config = dict(
    model='contrastive image-text model',
    dataset='photos with spoken descriptions (Open Images, Localized Narratives)',
    train_examples=50862,
    image_size=64,
    crop_scale_min=1,
    horizontal_flip=False,
    translate=0.12,
    color_jitter=0.2,
    cutout=0.25,
    tokenizer='char',
    vocab_size=53,
    loss='sigmoid',
    embed_dim=384,
    encoder_arch='resnet_bottleneck',
    encoder_norm='batchnorm',
    encoder_activation='relu',
    encoder_padding_mode='replicate',
    encoder_depths=[2, 2, 3, 2],
    encoder_kernel_size=3,
    encoder_stem='single',
    encoder_avg_pool_shortcut=False,
    encoder_widths=[192, 336, 576, 1024],
    text_encoder_causal=False,
    text_encoder_width=256,
    text_encoder_layers=8,
    text_encoder_norm='layernorm_no_bias',
    text_encoder_norm_position='pre',
    text_encoder_activation='silu',
    text_encoder_mlp_ratio=6,
    text_encoder_head_dim=64,
    text_encoder_fused_qkv=True,
    text_encoder_bias='all',
    text_encoder_qk_norm=False,
    text_encoder_parallel_block=False,
    text_encoder_inner_norm=False,
    text_encoder_positions='rope',
    init='kaiming_normal',
    residual_init='none',
    optimizer='soap',
    beta2=0.999,
    learning_rate=0.0023,
    beta1=0.95,
    shampoo_beta=0.999,
    eps=1e-08,
    precondition_frequency=10,
    max_precond_dim=512,
    one_sided=False,
    adamw_lr_other_params=0.0011,
    max_grad_norm=1.0,
    max_steps=4500,
    batch_size=128,
    epochs=11.3,
    lr_schedule='poly',
    final_lr_fraction=0.1,
    warmup_steps=130,
    weight_decay=0.2,
    adamw_weight_decay_other_params=0.01,
)
Rows from block 6 of the image encoder of a small contrastive image-text model, named by matrix and row number. Rows with one number belong to one channel. Each number is 200 + 20 x the weight over its row's rms, rounded and kept within 0 to 999. All counts start at 0. After the name is the row's rms in percent of the matrix's.
Before each channel's rows are labels from the 100 images, of 14976, where the channel reaches its highest value: "peak at" is the part of the image that holds the peak. Only what is clearly more common there than usual is listed. The data: photos with spoken descriptions (Open Images, Localized Narratives). In brackets: how many of the 100.
# convs1: 3x3 conv (encoder.blocks.6.convs.1.weight, 144x144x3x3, each kernel summed), inputs 0-71
# convs2: expand pointwise conv (encoder.blocks.6.convs.2.weight, 576x144x1x1, transposed), outputs 0-71

peak at: centre (27); top centre (26)
convs1.53,099,224,201,209,194,181,225,206,172,189,164,179,237,200,198,224,205,213,181,234,207,209,226,193,208,229,192,206,190,179,206,214,200,181,202,181,217,182,218,218,225,232,209,183,182,167,187,233,216,222,209,230,169,182,181,198,142,219,208,182,210,194,244,216,209,193,207,223,198,206,200,192,223
convs2.53,094,179,223,181,199,223,218,235,189,191,241,152,202,201,222,198,192,199,228,209,209,193,205,210,198,174,231,216,204,189,213,205,192,226,183,170,164,221,174,191,194,182,199,216,198,192,183,199,209,167,216,202,213,192,202,173,203,223,183,181,179,166,208,208,199,198,210,219,201,157,167,204,196

peak at: top left (54)
convs1.17,104,220,188,222,168,220,220,200,187,231,205,174,205,193,213,208,217,234,216,184,194,187,209,174,191,213,238,187,227,188,230,224,179,193,205,215,199,240,224,218,196,168,205,232,196,200,191,193,221,191,225,204,219,183,219,188,170,205,202,160,185,209,203,220,182,209,241,223,200,216,235,211,200
convs2.17,096,210,217,218,157,210,217,245,220,187,223,177,208,202,224,207,184,187,199,202,210,229,190,225,227,209,182,212,230,198,208,171,205,220,162,206,239,213,222,230,183,190,195,219,205,204,164,179,204,201,205,167,170,194,221,178,196,209,178,205,227,243,183,179,219,236,196,224,245,197,234,177,194

peak at: bottom right (35)
convs1.134,098,225,192,148,225,196,226,159,180,200,198,206,176,192,183,173,181,199,219,158,193,229,184,221,194,194,183,170,215,216,180,231,173,160,197,210,207,218,169,214,212,199,172,219,207,217,216,227,206,197,198,185,211,219,207,163,220,208,198,191,187,231,176,215,194,172,200,208,207,194,186,185,202
convs2.134,103,192,210,226,201,234,208,217,200,173,221,228,236,173,191,180,201,187,211,186,224,183,211,207,174,200,205,190,183,199,174,175,218,196,207,182,232,192,171,225,249,171,216,219,220,199,204,191,192,201,192,201,160,185,216,223,197,205,228,198,209,183,223,234,215,194,208,195,201,218,194,166,223

peak at: middle left (49)
convs1.121,104,216,194,177,197,196,173,183,210,219,201,211,209,202,215,216,187,210,197,202,215,201,189,198,227,183,227,205,182,179,189,241,195,192,198,244,199,230,222,208,210,204,201,218,217,219,148,188,194,201,240,200,215,234,208,193,198,217,203,204,195,209,162,186,218,227,226,231,222,181,202,221,163
convs2.121,112,189,183,187,199,218,199,181,198,163,202,226,207,186,198,202,186,209,208,202,198,205,188,208,202,169,207,200,196,202,216,191,204,182,187,200,213,170,183,191,244,186,204,194,204,224,203,216,168,223,208,232,215,199,169,182,219,188,228,213,238,199,181,220,182,164,228,214,202,182,209,181,155

peak at: top centre (52)
convs1.46,096,198,191,222,235,161,233,196,183,222,190,204,173,200,218,188,226,194,213,179,209,204,162,151,224,190,197,205,181,204,218,188,208,180,187,206,230,215,192,206,194,177,186,215,191,172,216,196,192,211,219,203,196,222,201,213,190,192,195,190,223,182,182,190,210,196,225,174,210,235,195,177,185
convs2.46,089,196,173,190,149,208,181,214,206,224,177,173,155,250,199,194,183,208,188,212,215,203,189,220,176,233,198,198,182,219,203,189,212,218,178,217,226,210,195,214,211,194,184,197,176,196,159,168,210,201,210,205,218,204,177,197,179,205,189,224,194,229,189,153,234,221,219,194,212,200,166,186,229

peak at: bottom left (37)
convs1.36,101,178,156,202,188,155,197,214,182,163,182,192,215,194,200,230,214,189,185,205,213,202,224,147,191,230,170,196,203,209,189,225,183,195,201,190,167,217,213,227,205,244,194,180,165,221,141,221,233,206,198,170,153,216,211,234,208,165,172,192,211,199,231,201,193,181,180,226,212,200,204,184,210
convs2.36,110,187,164,164,205,205,185,227,210,197,199,156,198,179,186,212,200,201,234,238,233,209,218,205,189,201,189,213,192,189,206,160,231,195,188,231,190,193,204,185,231,186,193,205,188,214,232,175,193,180,229,190,199,207,261,210,214,168,193,182,216,231,216,205,197,188,195,196,199,205,173,153,210

peak at: top right (48)
convs1.81,117,198,175,230,190,188,160,187,184,222,240,189,189,216,191,159,185,237,227,213,208,180,176,209,174,192,212,191,215,174,209,225,154,220,177,207,211,183,184,193,219,215,173,212,167,191,224,263,186,168,208,179,190,187,202,203,197,225,201,221,244,215,213,215,237,191,176,187,190,197,179,178,203
convs2.81,093,204,200,212,209,197,225,183,210,206,166,226,188,184,188,185,217,184,207,195,212,171,229,176,202,222,218,222,183,218,217,203,214,223,207,165,164,186,206,225,207,214,219,212,206,178,236,187,199,200,173,198,209,159,214,215,214,170,215,218,182,210,208,235,198,199,208,218,177,241,218,177,189

peak at: centre (29)
convs1.84,107,224,215,214,175,199,171,204,205,165,168,212,210,224,229,196,233,239,178,188,205,220,202,238,184,235,204,197,188,187,201,225,183,172,198,198,202,225,206,221,206,227,216,202,180,210,169,182,200,200,218,206,222,219,159,165,205,200,185,205,185,210,198,194,224,192,161,212,219,239,234,174,193
convs2.84,096,181,172,167,204,193,240,223,176,184,231,193,211,184,188,234,173,180,215,215,212,181,209,243,218,199,214,232,133,184,221,196,188,182,181,184,193,213,205,206,193,213,198,150,183,179,199,207,208,179,200,201,216,218,222,193,186,191,193,143,196,182,214,199,174,264,208,182,183,174,179,162,218

peak at: top right (42)
convs1.62,108,206,227,214,190,172,170,212,236,228,212,187,190,233,196,229,201,200,190,213,193,163,203,177,169,206,235,163,225,230,245,199,195,191,234,224,231,205,218,201,209,198,210,209,211,222,211,263,198,203,186,178,259,179,219,217,202,188,210,189,214,209,202,207,233,213,216,213,227,171,198,196,189
convs2.62,097,225,204,229,203,209,204,219,234,231,172,206,208,229,213,196,197,208,187,177,208,215,188,205,171,231,168,178,212,207,201,205,205,246,203,220,169,175,180,157,155,193,187,199,195,182,210,198,177,232,221,220,197,217,198,214,202,204,167,199,216,201,190,179,183,188,197,184,206,215,222,192,182

peak at: centre (35)
convs1.140,107,228,214,218,236,223,204,174,191,199,186,220,199,226,175,197,179,183,186,193,232,198,192,217,223,174,208,192,228,198,170,239,197,190,176,171,208,217,211,208,172,197,185,199,189,200,201,192,253,226,205,198,191,194,200,216,183,189,138,215,230,230,203,201,177,183,228,201,193,203,210,168,156
convs2.140,096,173,222,202,192,202,196,193,193,227,213,183,216,235,227,198,228,217,224,196,216,204,202,215,195,165,223,186,174,213,164,218,207,233,245,178,189,196,217,217,224,196,243,192,219,168,223,196,204,188,232,172,164,167,186,206,182,221,221,174,230,205,190,215,194,183,212,216,188,179,187,183,198

peak at: middle left (25)
convs1.98,111,213,193,185,173,238,191,209,231,200,226,230,179,158,217,197,237,160,188,211,200,201,196,179,176,232,194,222,178,215,216,216,185,196,193,199,137,180,225,167,211,221,222,181,191,220,176,184,181,199,190,228,204,208,223,192,170,187,211,211,226,192,195,185,224,232,203,247,198,199,190,206,192
convs2.98,102,240,211,181,218,154,194,198,214,201,198,185,195,190,217,214,211,194,195,215,184,188,198,193,240,191,211,195,163,211,205,203,216,194,206,236,198,201,200,208,197,200,187,186,195,240,182,203,204,176,208,212,209,231,225,217,227,210,204,191,173,186,174,185,228,256,162,196,199,193,193,220,223

peak at: top centre (48)
convs1.44,090,217,228,171,180,186,195,183,165,183,180,184,200,223,236,189,212,211,182,205,182,228,144,190,185,221,233,190,174,158,202,205,171,200,210,183,228,186,198,225,174,221,209,214,206,175,237,223,197,210,186,210,214,195,188,207,204,186,197,224,186,214,215,187,222,199,220,195,187,191,224,214,203
convs2.44,098,193,211,206,191,216,202,211,208,185,183,168,198,198,204,216,201,218,188,169,189,204,182,218,195,215,203,202,187,205,181,198,193,188,186,224,179,198,225,206,245,203,201,165,203,187,192,201,228,167,190,205,210,181,219,202,177,206,225,190,201,191,210,211,180,207,226,198,205,232,199,210,200

peak at: middle right (32)
convs1.67,091,210,232,199,216,270,203,212,202,199,194,219,186,189,180,151,196,229,194,190,194,194,180,200,204,196,219,205,184,209,195,239,159,216,179,200,180,186,208,234,194,239,180,177,175,213,199,197,195,172,229,191,219,200,206,193,209,186,185,231,229,191,180,219,219,203,212,181,186,190,208,189,249
convs2.67,094,147,193,205,180,192,237,207,191,231,213,218,207,200,189,197,206,228,176,189,195,186,210,203,175,193,215,218,205,167,249,215,214,195,218,216,165,217,207,191,218,203,216,167,220,198,184,206,226,188,193,191,193,186,182,158,186,212,197,208,175,200,199,209,165,213,193,189,191,209,211,212,196

peak at: bottom left (34); middle left (29)
convs1.95,095,173,202,166,181,229,217,205,192,187,199,206,167,183,198,171,229,221,152,255,193,188,217,213,156,225,161,172,170,179,164,207,179,203,199,212,211,190,204,191,187,234,193,199,203,186,183,186,178,207,200,199,170,180,169,194,196,178,197,203,183,233,225,213,232,202,207,191,175,160,205,214,220
convs2.95,108,216,197,178,220,202,214,241,196,205,180,198,211,183,254,230,205,179,195,216,197,235,193,197,175,198,200,213,213,182,184,174,203,181,205,207,172,213,178,210,229,201,185,164,202,247,196,203,171,228,195,177,189,214,229,225,169,210,199,181,192,224,197,189,200,214,144,210,201,230,204,222,200

peak at: centre (36)
convs1.15,084,255,231,210,158,219,207,199,214,192,202,216,193,209,197,150,211,168,202,225,188,198,201,213,183,199,179,205,174,204,246,218,188,199,204,208,197,202,193,210,220,219,191,185,201,187,183,204,199,223,210,165,177,200,212,220,201,154,223,203,157,195,211,210,215,239,197,211,199,231,198,216,235
convs2.15,102,209,207,216,184,228,197,213,219,211,249,212,229,181,193,193,209,189,203,193,168,222,206,235,214,194,174,159,265,191,229,211,185,199,178,214,211,220,191,192,210,187,197,195,191,234,202,209,190,152,200,240,193,184,194,226,205,210,215,226,216,201,192,178,224,227,182,227,196,204,183,196,209

peak at: bottom right (38); middle right (31)
convs1.7,107,252,183,213,186,185,196,177,226,215,197,213,201,171,193,189,171,204,210,167,183,192,202,190,203,196,215,189,240,201,211,175,211,189,234,180,238,190,201,264,193,163,175,217,207,211,209,223,209,177,185,180,198,185,213,185,241,205,239,191,216,191,204,216,197,210,220,192,219,202,244,198,189
convs2.7,097,180,182,195,219,193,185,224,208,202,212,192,181,211,215,189,209,221,231,193,190,224,197,152,230,212,180,211,200,215,174,219,174,230,172,194,202,239,202,227,180,209,191,223,206,201,174,182,216,173,215,196,182,203,212,215,195,230,201,193,192,209,203,199,211,192,170,226,228,163,220,203,174

peak at: bottom centre (26)
convs1.76,111,205,230,224,195,222,198,237,199,251,180,209,204,189,175,229,199,222,196,203,164,226,172,210,169,197,172,223,242,192,191,262,211,197,208,190,217,217,203,203,208,221,207,206,194,180,211,187,193,198,231,183,184,192,180,195,213,186,210,199,155,244,182,181,196,196,190,181,191,206,202,155,236
convs2.76,103,210,187,204,191,207,153,193,186,232,199,202,188,198,208,170,210,182,205,203,193,234,195,165,233,220,202,170,197,206,205,218,185,203,227,191,192,184,181,214,177,196,197,178,202,208,204,208,213,225,192,199,222,238,181,232,210,216,191,204,210,189,198,218,216,215,205,199,188,210,195,209,196

peak at: top centre (46)
convs1.37,114,212,170,208,213,151,174,206,197,224,195,170,208,176,217,207,233,218,206,187,209,236,191,189,204,205,206,175,220,185,217,175,198,195,193,220,214,174,195,202,199,166,216,224,158,209,206,223,203,192,241,203,211,220,187,182,222,211,206,183,218,227,198,205,200,208,202,199,225,222,188,217,221
convs2.37,103,199,205,202,186,190,178,208,179,196,175,189,196,201,160,186,161,207,189,186,198,200,201,172,201,184,165,178,196,231,223,210,189,172,206,210,193,220,201,189,198,201,214,209,173,163,202,208,234,185,176,189,188,224,219,192,204,182,191,201,141,178,164,170,203,203,186,190,204,205,181,187,165

peak at: bottom right (46)
convs1.20,100,169,209,186,202,223,176,199,187,153,155,214,214,180,228,196,168,203,204,208,172,198,197,182,188,226,179,194,207,236,193,223,166,220,187,192,185,200,219,167,240,188,169,192,206,174,187,194,220,218,233,168,159,222,189,183,183,196,198,227,170,193,257,226,208,191,169,220,219,201,189,192,201
convs2.20,102,207,236,181,222,195,215,179,199,191,194,190,172,225,183,249,189,210,193,181,182,206,195,155,196,223,170,203,235,187,176,216,190,228,217,199,180,187,216,210,226,195,226,175,194,182,216,161,222,185,185,269,206,194,162,177,176,155,191,189,202,186,190,203,200,217,190,213,208,210,187,207,185

peak at: top right (51)
convs1.3,106,184,194,190,200,218,224,186,156,204,202,165,216,189,205,183,214,203,208,201,214,170,209,203,195,184,204,174,197,204,235,198,181,195,248,163,227,192,199,160,195,175,182,208,206,199,218,210,246,190,239,167,183,190,184,195,179,178,213,181,162,191,190,204,225,202,234,205,173,164,225,208,226
convs2.3,097,224,214,219,176,215,188,221,229,189,202,203,183,226,157,206,191,226,194,205,161,239,210,197,205,254,191,224,212,205,191,216,212,197,181,190,204,180,213,224,204,231,216,186,196,224,183,187,211,216,194,247,199,205,193,177,224,205,231,199,162,187,202,218,226,219,177,235,233,173,199,180,236

peak at: middle right (27)
convs1.72,094,210,235,193,192,195,199,176,185,205,217,216,230,178,179,180,189,141,205,185,200,136,237,155,215,187,190,227,176,225,207,230,154,188,191,175,237,205,201,207,188,222,200,211,187,182,230,223,209,209,192,197,205,218,203,178,177,204,199,185,183,211,186,184,180,194,191,218,209,170,212,194,207
convs2.72,104,180,171,155,236,182,188,183,221,188,173,193,208,185,211,217,205,194,172,209,201,181,217,224,189,164,208,184,176,183,178,202,189,234,186,199,206,179,183,200,195,174,203,210,209,219,241,211,158,201,216,224,182,196,193,225,195,187,198,228,213,223,195,237,200,188,265,182,202,214,202,200,166

peak at: centre (38)
convs1.130,068,215,204,191,218,206,204,164,214,187,197,211,206,158,195,207,170,202,178,182,207,207,223,183,173,195,201,192,180,201,198,197,207,197,221,210,195,251,229,206,219,230,233,185,212,194,182,216,213,210,213,213,188,187,181,208,201,207,180,187,180,161,249,217,224,188,193,215,224,167,254,172,158
convs2.130,108,164,187,190,214,232,198,224,191,184,201,234,219,183,202,191,221,194,186,203,202,206,218,209,194,171,220,239,196,204,190,172,194,198,187,162,222,166,200,191,186,185,206,225,250,215,204,194,199,214,239,228,205,210,201,238,200,206,195,192,215,224,232,207,203,214,201,199,200,230,188,165,212

peak at: middle right (25)
convs1.141,081,166,184,230,202,176,161,240,206,193,183,193,211,191,170,220,223,184,187,183,206,208,165,148,183,227,218,254,235,204,198,213,213,179,203,192,198,200,154,193,221,205,175,188,199,201,182,178,192,246,191,214,202,167,187,213,200,202,191,216,190,209,195,146,203,206,186,197,217,210,187,223,194
convs2.141,106,175,181,234,161,211,187,190,226,224,202,174,216,193,222,240,214,153,186,189,175,167,178,195,210,233,227,206,205,164,186,194,183,196,214,203,189,207,231,244,216,222,185,199,225,193,166,200,166,215,210,176,214,203,195,234,191,218,190,195,220,208,208,215,226,191,179,206,211,189,195,212,237

peak at: top right (53)
convs1.131,112,188,236,212,220,178,197,193,211,182,208,211,209,217,201,189,192,180,156,217,179,208,214,197,193,190,214,214,195,215,189,193,232,178,176,188,180,190,185,197,173,208,200,175,177,210,197,219,232,209,172,200,188,227,233,193,247,247,207,216,199,204,158,219,203,173,176,172,229,228,229,208,204
convs2.131,095,205,181,208,182,213,229,214,176,224,183,207,179,172,205,211,172,204,134,224,199,192,198,200,198,200,206,226,214,194,210,199,237,202,213,185,170,196,160,228,213,220,204,235,170,198,206,203,189,243,163,181,224,179,216,170,188,182,222,226,180,188,186,193,233,171,201,231,185,201,217,224,208

peak at: bottom centre (26); middle right (26)
convs1.19,115,221,198,195,209,216,184,217,151,202,179,171,218,196,193,195,178,199,189,219,194,213,203,189,209,184,211,171,183,200,204,251,197,209,194,193,194,214,224,202,149,213,167,212,204,196,180,202,252,204,204,193,211,178,202,193,185,192,214,183,200,211,190,194,222,178,206,199,199,192,175,196,218
convs2.19,107,204,222,188,267,210,162,189,164,239,198,210,244,181,193,197,195,199,210,176,223,221,208,158,240,191,239,191,157,211,179,157,226,165,195,197,172,195,184,190,205,205,210,215,204,207,209,189,212,185,186,181,221,200,186,191,174,221,217,210,239,189,200,179,196,237,181,189,184,195,195,224,205

peak at: centre (27)
convs1.91,098,210,202,222,182,214,233,213,209,210,168,183,223,172,194,197,209,168,177,187,165,204,198,171,219,222,204,194,234,201,217,255,176,187,190,200,179,226,169,177,197,182,199,177,205,198,226,207,166,210,189,232,214,207,190,240,188,217,206,203,222,194,188,205,202,223,216,201,197,202,166,171,217
convs2.91,094,180,198,204,209,209,199,236,197,249,183,214,172,206,202,183,211,213,201,211,211,198,203,201,211,210,241,241,181,206,209,182,195,212,227,230,195,226,227,177,173,180,176,223,211,221,203,188,197,189,208,193,219,209,209,159,198,204,186,205,167,171,210,215,202,195,181,204,195,225,207,161,220

peak at: middle right (26)
convs1.133,107,202,166,191,218,210,183,209,211,192,193,202,232,203,161,195,207,206,225,217,210,185,255,194,196,187,167,180,190,205,190,145,187,197,195,204,231,177,203,203,222,198,205,213,191,194,175,222,214,161,214,194,169,226,221,218,184,200,188,178,223,200,225,212,181,156,207,196,200,190,174,211,192
convs2.133,093,204,211,198,209,201,177,218,229,155,190,184,184,195,197,189,207,218,209,217,209,194,205,199,179,214,231,209,188,197,192,181,197,199,134,207,203,212,225,212,221,175,215,201,184,193,184,197,204,220,205,244,178,171,168,193,197,206,231,194,227,192,188,189,181,166,209,203,167,205,210,227,176

peak at: centre (25)
convs1.135,114,212,219,192,200,208,203,175,196,187,198,161,205,186,195,169,211,185,189,198,205,166,192,190,223,180,210,214,217,168,187,150,184,207,193,194,204,224,186,193,192,175,202,192,205,199,199,249,190,180,231,218,200,215,192,196,218,225,262,178,205,218,205,171,204,191,223,176,188,228,165,206,205
convs2.135,093,197,212,175,148,228,210,207,183,229,176,211,202,221,185,168,212,188,196,174,199,168,178,188,174,180,204,209,188,232,190,214,224,196,240,198,214,168,188,196,217,199,193,207,217,197,166,209,191,242,181,183,193,197,148,183,228,256,220,242,213,163,176,163,204,166,201,194,184,190,204,195,213

peak at: bottom right (43); middle right (31)
convs1.66,108,199,224,154,185,164,190,210,212,205,192,205,204,187,216,213,180,184,182,187,205,210,176,220,250,161,207,210,212,208,198,202,168,195,207,205,207,182,220,221,204,207,190,206,194,189,219,234,188,181,214,195,198,223,231,230,217,211,165,249,215,208,210,210,176,166,232,181,172,194,221,194,184
convs2.66,091,157,224,232,194,214,194,160,200,201,194,195,215,207,174,207,213,207,208,221,236,216,229,167,193,177,205,169,187,237,178,189,207,194,218,183,202,202,215,188,226,215,202,200,179,188,246,187,198,199,155,163,205,177,192,189,186,189,198,182,216,250,220,200,214,171,179,208,167,203,242,199,178

peak at: middle left (30)
convs1.26,097,198,198,183,211,188,204,150,169,219,188,196,201,168,240,223,198,183,211,212,171,185,182,207,237,210,205,162,232,194,236,217,198,213,222,209,196,194,169,189,202,186,217,186,213,184,212,191,215,212,169,224,186,229,225,176,183,229,186,219,181,228,213,200,209,225,184,174,194,184,203,177,214
convs2.26,098,201,165,219,207,214,198,253,187,191,186,199,185,219,197,193,197,186,209,211,225,196,198,210,188,183,214,178,195,191,221,196,234,163,216,172,162,219,205,206,216,197,156,176,207,211,203,190,228,222,193,202,187,226,213,224,207,241,214,207,219,211,197,217,239,188,211,174,167,182,216,171,170

peak at: middle left (25)
convs1.30,097,199,196,204,210,218,201,185,175,193,163,180,204,228,230,190,208,220,235,208,235,181,199,188,186,222,168,169,190,174,239,236,165,211,199,222,170,185,168,163,212,196,200,177,197,214,204,200,227,201,221,168,205,198,172,214,194,178,171,191,221,207,211,174,258,196,199,175,185,157,190,180,199
convs2.30,095,216,205,243,210,166,208,183,183,220,189,222,190,176,223,244,215,198,187,179,211,182,213,211,206,163,178,175,180,175,197,212,216,193,192,220,179,218,255,187,190,196,224,206,187,176,189,219,244,190,226,195,198,219,249,183,165,219,195,211,194,195,174,203,175,187,185,216,224,176,191,203,226

peak at: middle left (33)
convs1.60,088,193,213,144,227,188,214,198,201,161,189,196,177,195,226,199,210,199,194,179,240,232,212,183,199,187,205,188,190,176,203,229,221,215,207,223,195,210,195,161,197,150,212,219,202,188,202,217,197,188,155,212,222,191,184,197,188,177,180,174,229,208,180,194,202,228,185,195,189,208,182,178,203
convs2.60,099,184,194,203,209,171,197,165,217,230,216,171,196,162,216,210,203,209,204,185,178,206,230,241,211,214,218,220,174,195,237,220,190,190,203,232,222,217,166,164,226,171,138,178,180,187,215,207,180,172,213,201,194,239,219,167,221,203,193,206,216,194,211,208,215,193,221,201,213,166,194,193,248

peak at: middle right (31)
convs1.143,099,217,212,216,187,192,223,153,228,205,227,188,190,201,182,186,218,202,172,163,178,169,222,180,185,201,223,196,176,203,183,249,171,183,207,173,209,210,193,188,229,197,213,193,240,211,183,191,181,208,229,185,157,188,216,221,189,210,214,221,174,186,206,191,192,183,196,235,207,198,212,199,208
convs2.143,098,184,191,177,182,210,212,177,207,219,219,195,235,194,204,205,174,194,190,189,208,200,212,215,217,216,197,189,197,217,206,188,237,235,185,239,201,195,180,181,215,174,176,200,230,196,191,204,189,215,237,239,191,200,189,227,185,243,162,168,182,204,253,201,210,200,179,175,192,174,210,186,202

peak at: top left (48)
convs1.120,087,198,161,203,166,228,205,213,178,220,221,182,205,214,195,194,195,215,190,227,197,205,221,237,200,195,230,198,227,195,202,230,205,177,208,221,225,165,201,193,178,170,162,193,229,205,210,212,237,194,191,214,204,174,191,191,173,189,213,180,199,200,179,207,237,195,199,208,195,191,159,218,177
convs2.120,102,189,217,197,172,236,193,214,210,199,182,220,206,212,165,208,179,197,146,189,183,224,154,226,190,238,187,226,186,204,194,188,201,171,215,194,194,187,175,218,200,213,176,214,176,201,217,203,192,192,195,193,224,202,203,199,198,209,181,171,210,251,252,178,172,240,171,210,244,196,196,204,176