{"encoder_arch": "resnet_bottleneck", "model": "contrastive image-text model", "dataset": "photos with spoken descriptions (Open Images, Localized Narratives)", "train_examples": 50862, "image_size": 64, "crop_scale_min": 1, "horizontal_flip": false, "translate": 0.12, "color_jitter": 0.2, "cutout": 0.25, "tokenizer": "char", "vocab_size": 53, "loss": "sigmoid", "embed_dim": 384, "encoder_norm": "batchnorm", "encoder_activation": "relu", "encoder_padding_mode": "replicate", "encoder_depths": [2, 2, 3, 2], "encoder_kernel_size": 3, "encoder_stem": "single", "encoder_avg_pool_shortcut": false, "encoder_widths": [192, 336, 576, 1024], "text_encoder_causal": false, "text_encoder_width": 256, "text_encoder_layers": 8, "text_encoder_norm": "layernorm_no_bias", "text_encoder_norm_position": "pre", "text_encoder_activation": "silu", "text_encoder_mlp_ratio": 6, "text_encoder_head_dim": 64, "text_encoder_fused_qkv": true, "text_encoder_bias": "all", "text_encoder_qk_norm": false, "text_encoder_parallel_block": false, "text_encoder_inner_norm": false, "text_encoder_positions": "rope", "init": "kaiming_normal", "residual_init": "none", "optimizer": "soap", "beta2": 0.999, "learning_rate": 0.0023, "beta1": 0.95, "shampoo_beta": 0.999, "eps": 1e-08, "precondition_frequency": 10, "max_precond_dim": 512, "one_sided": false, "adamw_lr_other_params": 0.0011, "max_grad_norm": 1.0, "max_steps": 4500, "batch_size": 128, "epochs": 11.3, "lr_schedule": "poly", "final_lr_fraction": 0.1, "warmup_steps": 130, "weight_decay": 0.2, "adamw_weight_decay_other_params": 0.01}
Rows from block 2 of the text encoder, named by matrix and row number. Rows with one number belong to one attention dimension. Each number is 500 + 25 x the weight over its row's rms, rounded and kept within 0 to 999. All counts start at 0. Numbers have three digits each. After the name is the row's rms in percent of the matrix's.
# q: attention query, key and value (stacked) (text_encoder.blocks.2.attn.qkv.weight, 768x256, the q third), inputs 128-191
# k: attention query, key and value (stacked) (text_encoder.blocks.2.attn.qkv.weight, 768x256, the k third), inputs 128-191
q.165 118:479520482538474497466489476451521483502495487468524488527492492516477473532489487508495474563531489505507488521514497561533488526487512491535471518505511509504541512459493515525510514544495486
k.165 111:525496505486443502491499517502469544494465520486459490523460481490523482475521548473490542497487496470526560498524502509520536502540507559502485501503515532496480528526514524468465472510506535
q.166 119:530529479475508478489493505488479503499498533488443477403465472501544540481525486549520470454505498527462503479498450500494549490522464471485527497440515472510486535495477471504532466522555499
k.166 105:505505521490530498531522486486557484470483460509520514531508528552504506498516486450528508504559519441475466489488511539523477479523525517476481514516532490515503522494476464512473550477487492
q.167 113:484541529511498510482512427485510473476522519471453500502483502460522487496536462516495514474485541516492588495470505517539486501488475506519540507512507493494512457527545494540462470521480471
k.167 109:513529503524513546477512481478473516479512479501492477492506502507503531486506503499510552500532524522514488499505474486493472516466506530502483488505519489500470555530487455482529510522527477
q.168 118:465514503533512486462500485494506463472522528482533509535502479503545507508520506496484512541484495517530507479500481532495448478478477509490474470538523481505477560542504443510507475510517501
k.168 112:471492486519499531492486541491508464531485490518513507525497476527478518493474528514514529475474496489469503514502481491533546528496483471488522482496512472516541464510487482485441453510497514
q.169 126:518526534506498433518482489526519450477503505523479458528502507425468513478505449498503511510515514502440471527474472489497532535506505479494507489495503471537509487485487531511500495496507498
k.169 103:496512507486510488480524482522498478524475542513464483527518484507518490469495497493485476516522549493498488531488527486538503529558469533527474538468483537489489479455529493461473508490524492
q.170 121:491464473478467456482460514547474502521508511448509479506537496489472538514529547493511518527537523524500551509543475471512559473497487507471498529480535491520531516501459528470496533453488515
k.170 120:493544465477521525489498488521461489511514491531486528521471498485473474546468469477513486512476503515510504482545469464544520480511474510536500475514486445551516539545523529488477490517517493
q.171 113:483476499516490512476488480502495525487491481497482514482487531505479514478515503509514504474522504502535470493490494525510489535509521519449511498542515533483500481512515491469470472557498491
k.171 109:537522520534478535467525486514497509496493503485485490501525494505548488526493507534528481473542508494521524521478531520468498495486519504438488523494489500493478544512449527500517501486600514
q.172 108:538526540549489415463478509544500489506498528476526489528424444447519474497470450485524484461461525519509481521514494531504483531487520524511548523500491514506516499490475481489499478454497470
k.172 103:503495545493502488548494491470563469455519470520502502532498518528507520515442507529485517479535499505491501460480466511498513492495532509476496489537497517490484479466486484475505450511519527
q.173 113:468489469481495482492496515518489507512491495502496482538472472552490526528511526476521502497511503524488486507488473507480512466497467504496479496507491551492472444481501531479563494522512515
k.173 111:489537518480536497486510493514500504522505519487517486520498529498485474505501513501518546479532548500534493539462476481527483488519505503502455527446460526484526540468512499487490527504489483
q.174 096:489469543489490478480532478541542513499487515503468509536524511535498529535500469472454526512533478491473540473470505474461489465499517527470514515502467526517485504513503549479486464505508540
k.174 096:577488521516505537500432494506524482514456549497482520538506521482525526518503504481490507491524514483476508533503501485515516507541520480493516485482504451497532477471468510497476478489510518
q.175 099:520520527516512473448507481496506510465506501502527554489486548465520517496520501511500518475458452519538458471480531502496490498449488497535492451512551488530494531489450531503481503433514496
k.175 099:448471475502490510479481498463462488510516492512548477500525515527517467475478508489485503512448477487500552496489494521470486507498507513473537499483517518508495498518468514502511533437480465
q.176 092:505480466448511507524495515483477469529483512519472501485496514500493522494499511554473511535479507518493495517539514523508504511492474466488506524486498439535537493477520484470486516566498550
k.176 100:516543470503485478486513540491480510473479512464528518456533475468516499487512466535476489501484505507530483508477481485509468466498502517482487519484519481492504540495490542469522548503513490
q.177 087:513519506522476492495488484518511528464481564484499453490493472526476517513517466485470477494470507515530487496496486522507545477505513521510502454495502468531500549513502483493486460494566485
k.177 080:468513535486485499508478502501522474532454533488483480504502475489503543512469509510477519513487535512515554508459500501498562518496491487462516499519425495497477501508494503517461483489458484
q.178 084:551488505498480528521487503511478455463482534542494484505502501509507534503493520489467480449540507477493494524477548472490487519486480501528507465537514520506492498466482455484521453496548555
k.178 095:534499486507532483509521523460534523548488520500449485480514512492519483518497520485488481514472483506471530471511468477511447522497516538501493472486492496547479481484505463501520499505465528
q.179 086:476572516461508494484494472531518509509526546472475511470460517521470502482477472458486521512475495506508464476480490495554474537546542487463518476529529488469481501484510514541529490548545519
k.179 085:506479508459477476512459522487480489502526513510495491493508519509513500507447503531547535480493496501519517530484526471489528498495503505487476448460501554437512469498477504514459459544526523
q.180 080:526508491507514497475481491494479528531490536485547527522507510482526495490522484490463551535484483505520551454532508514556534536474517440503500498561479498491487489494524506506524506512472498
k.180 089:538510485479502500547477465494457483503513462475494499499545512480446479521502497477538470462534493466491516503521469486459489470488454490511521500521488526489512471480492504492462496498507501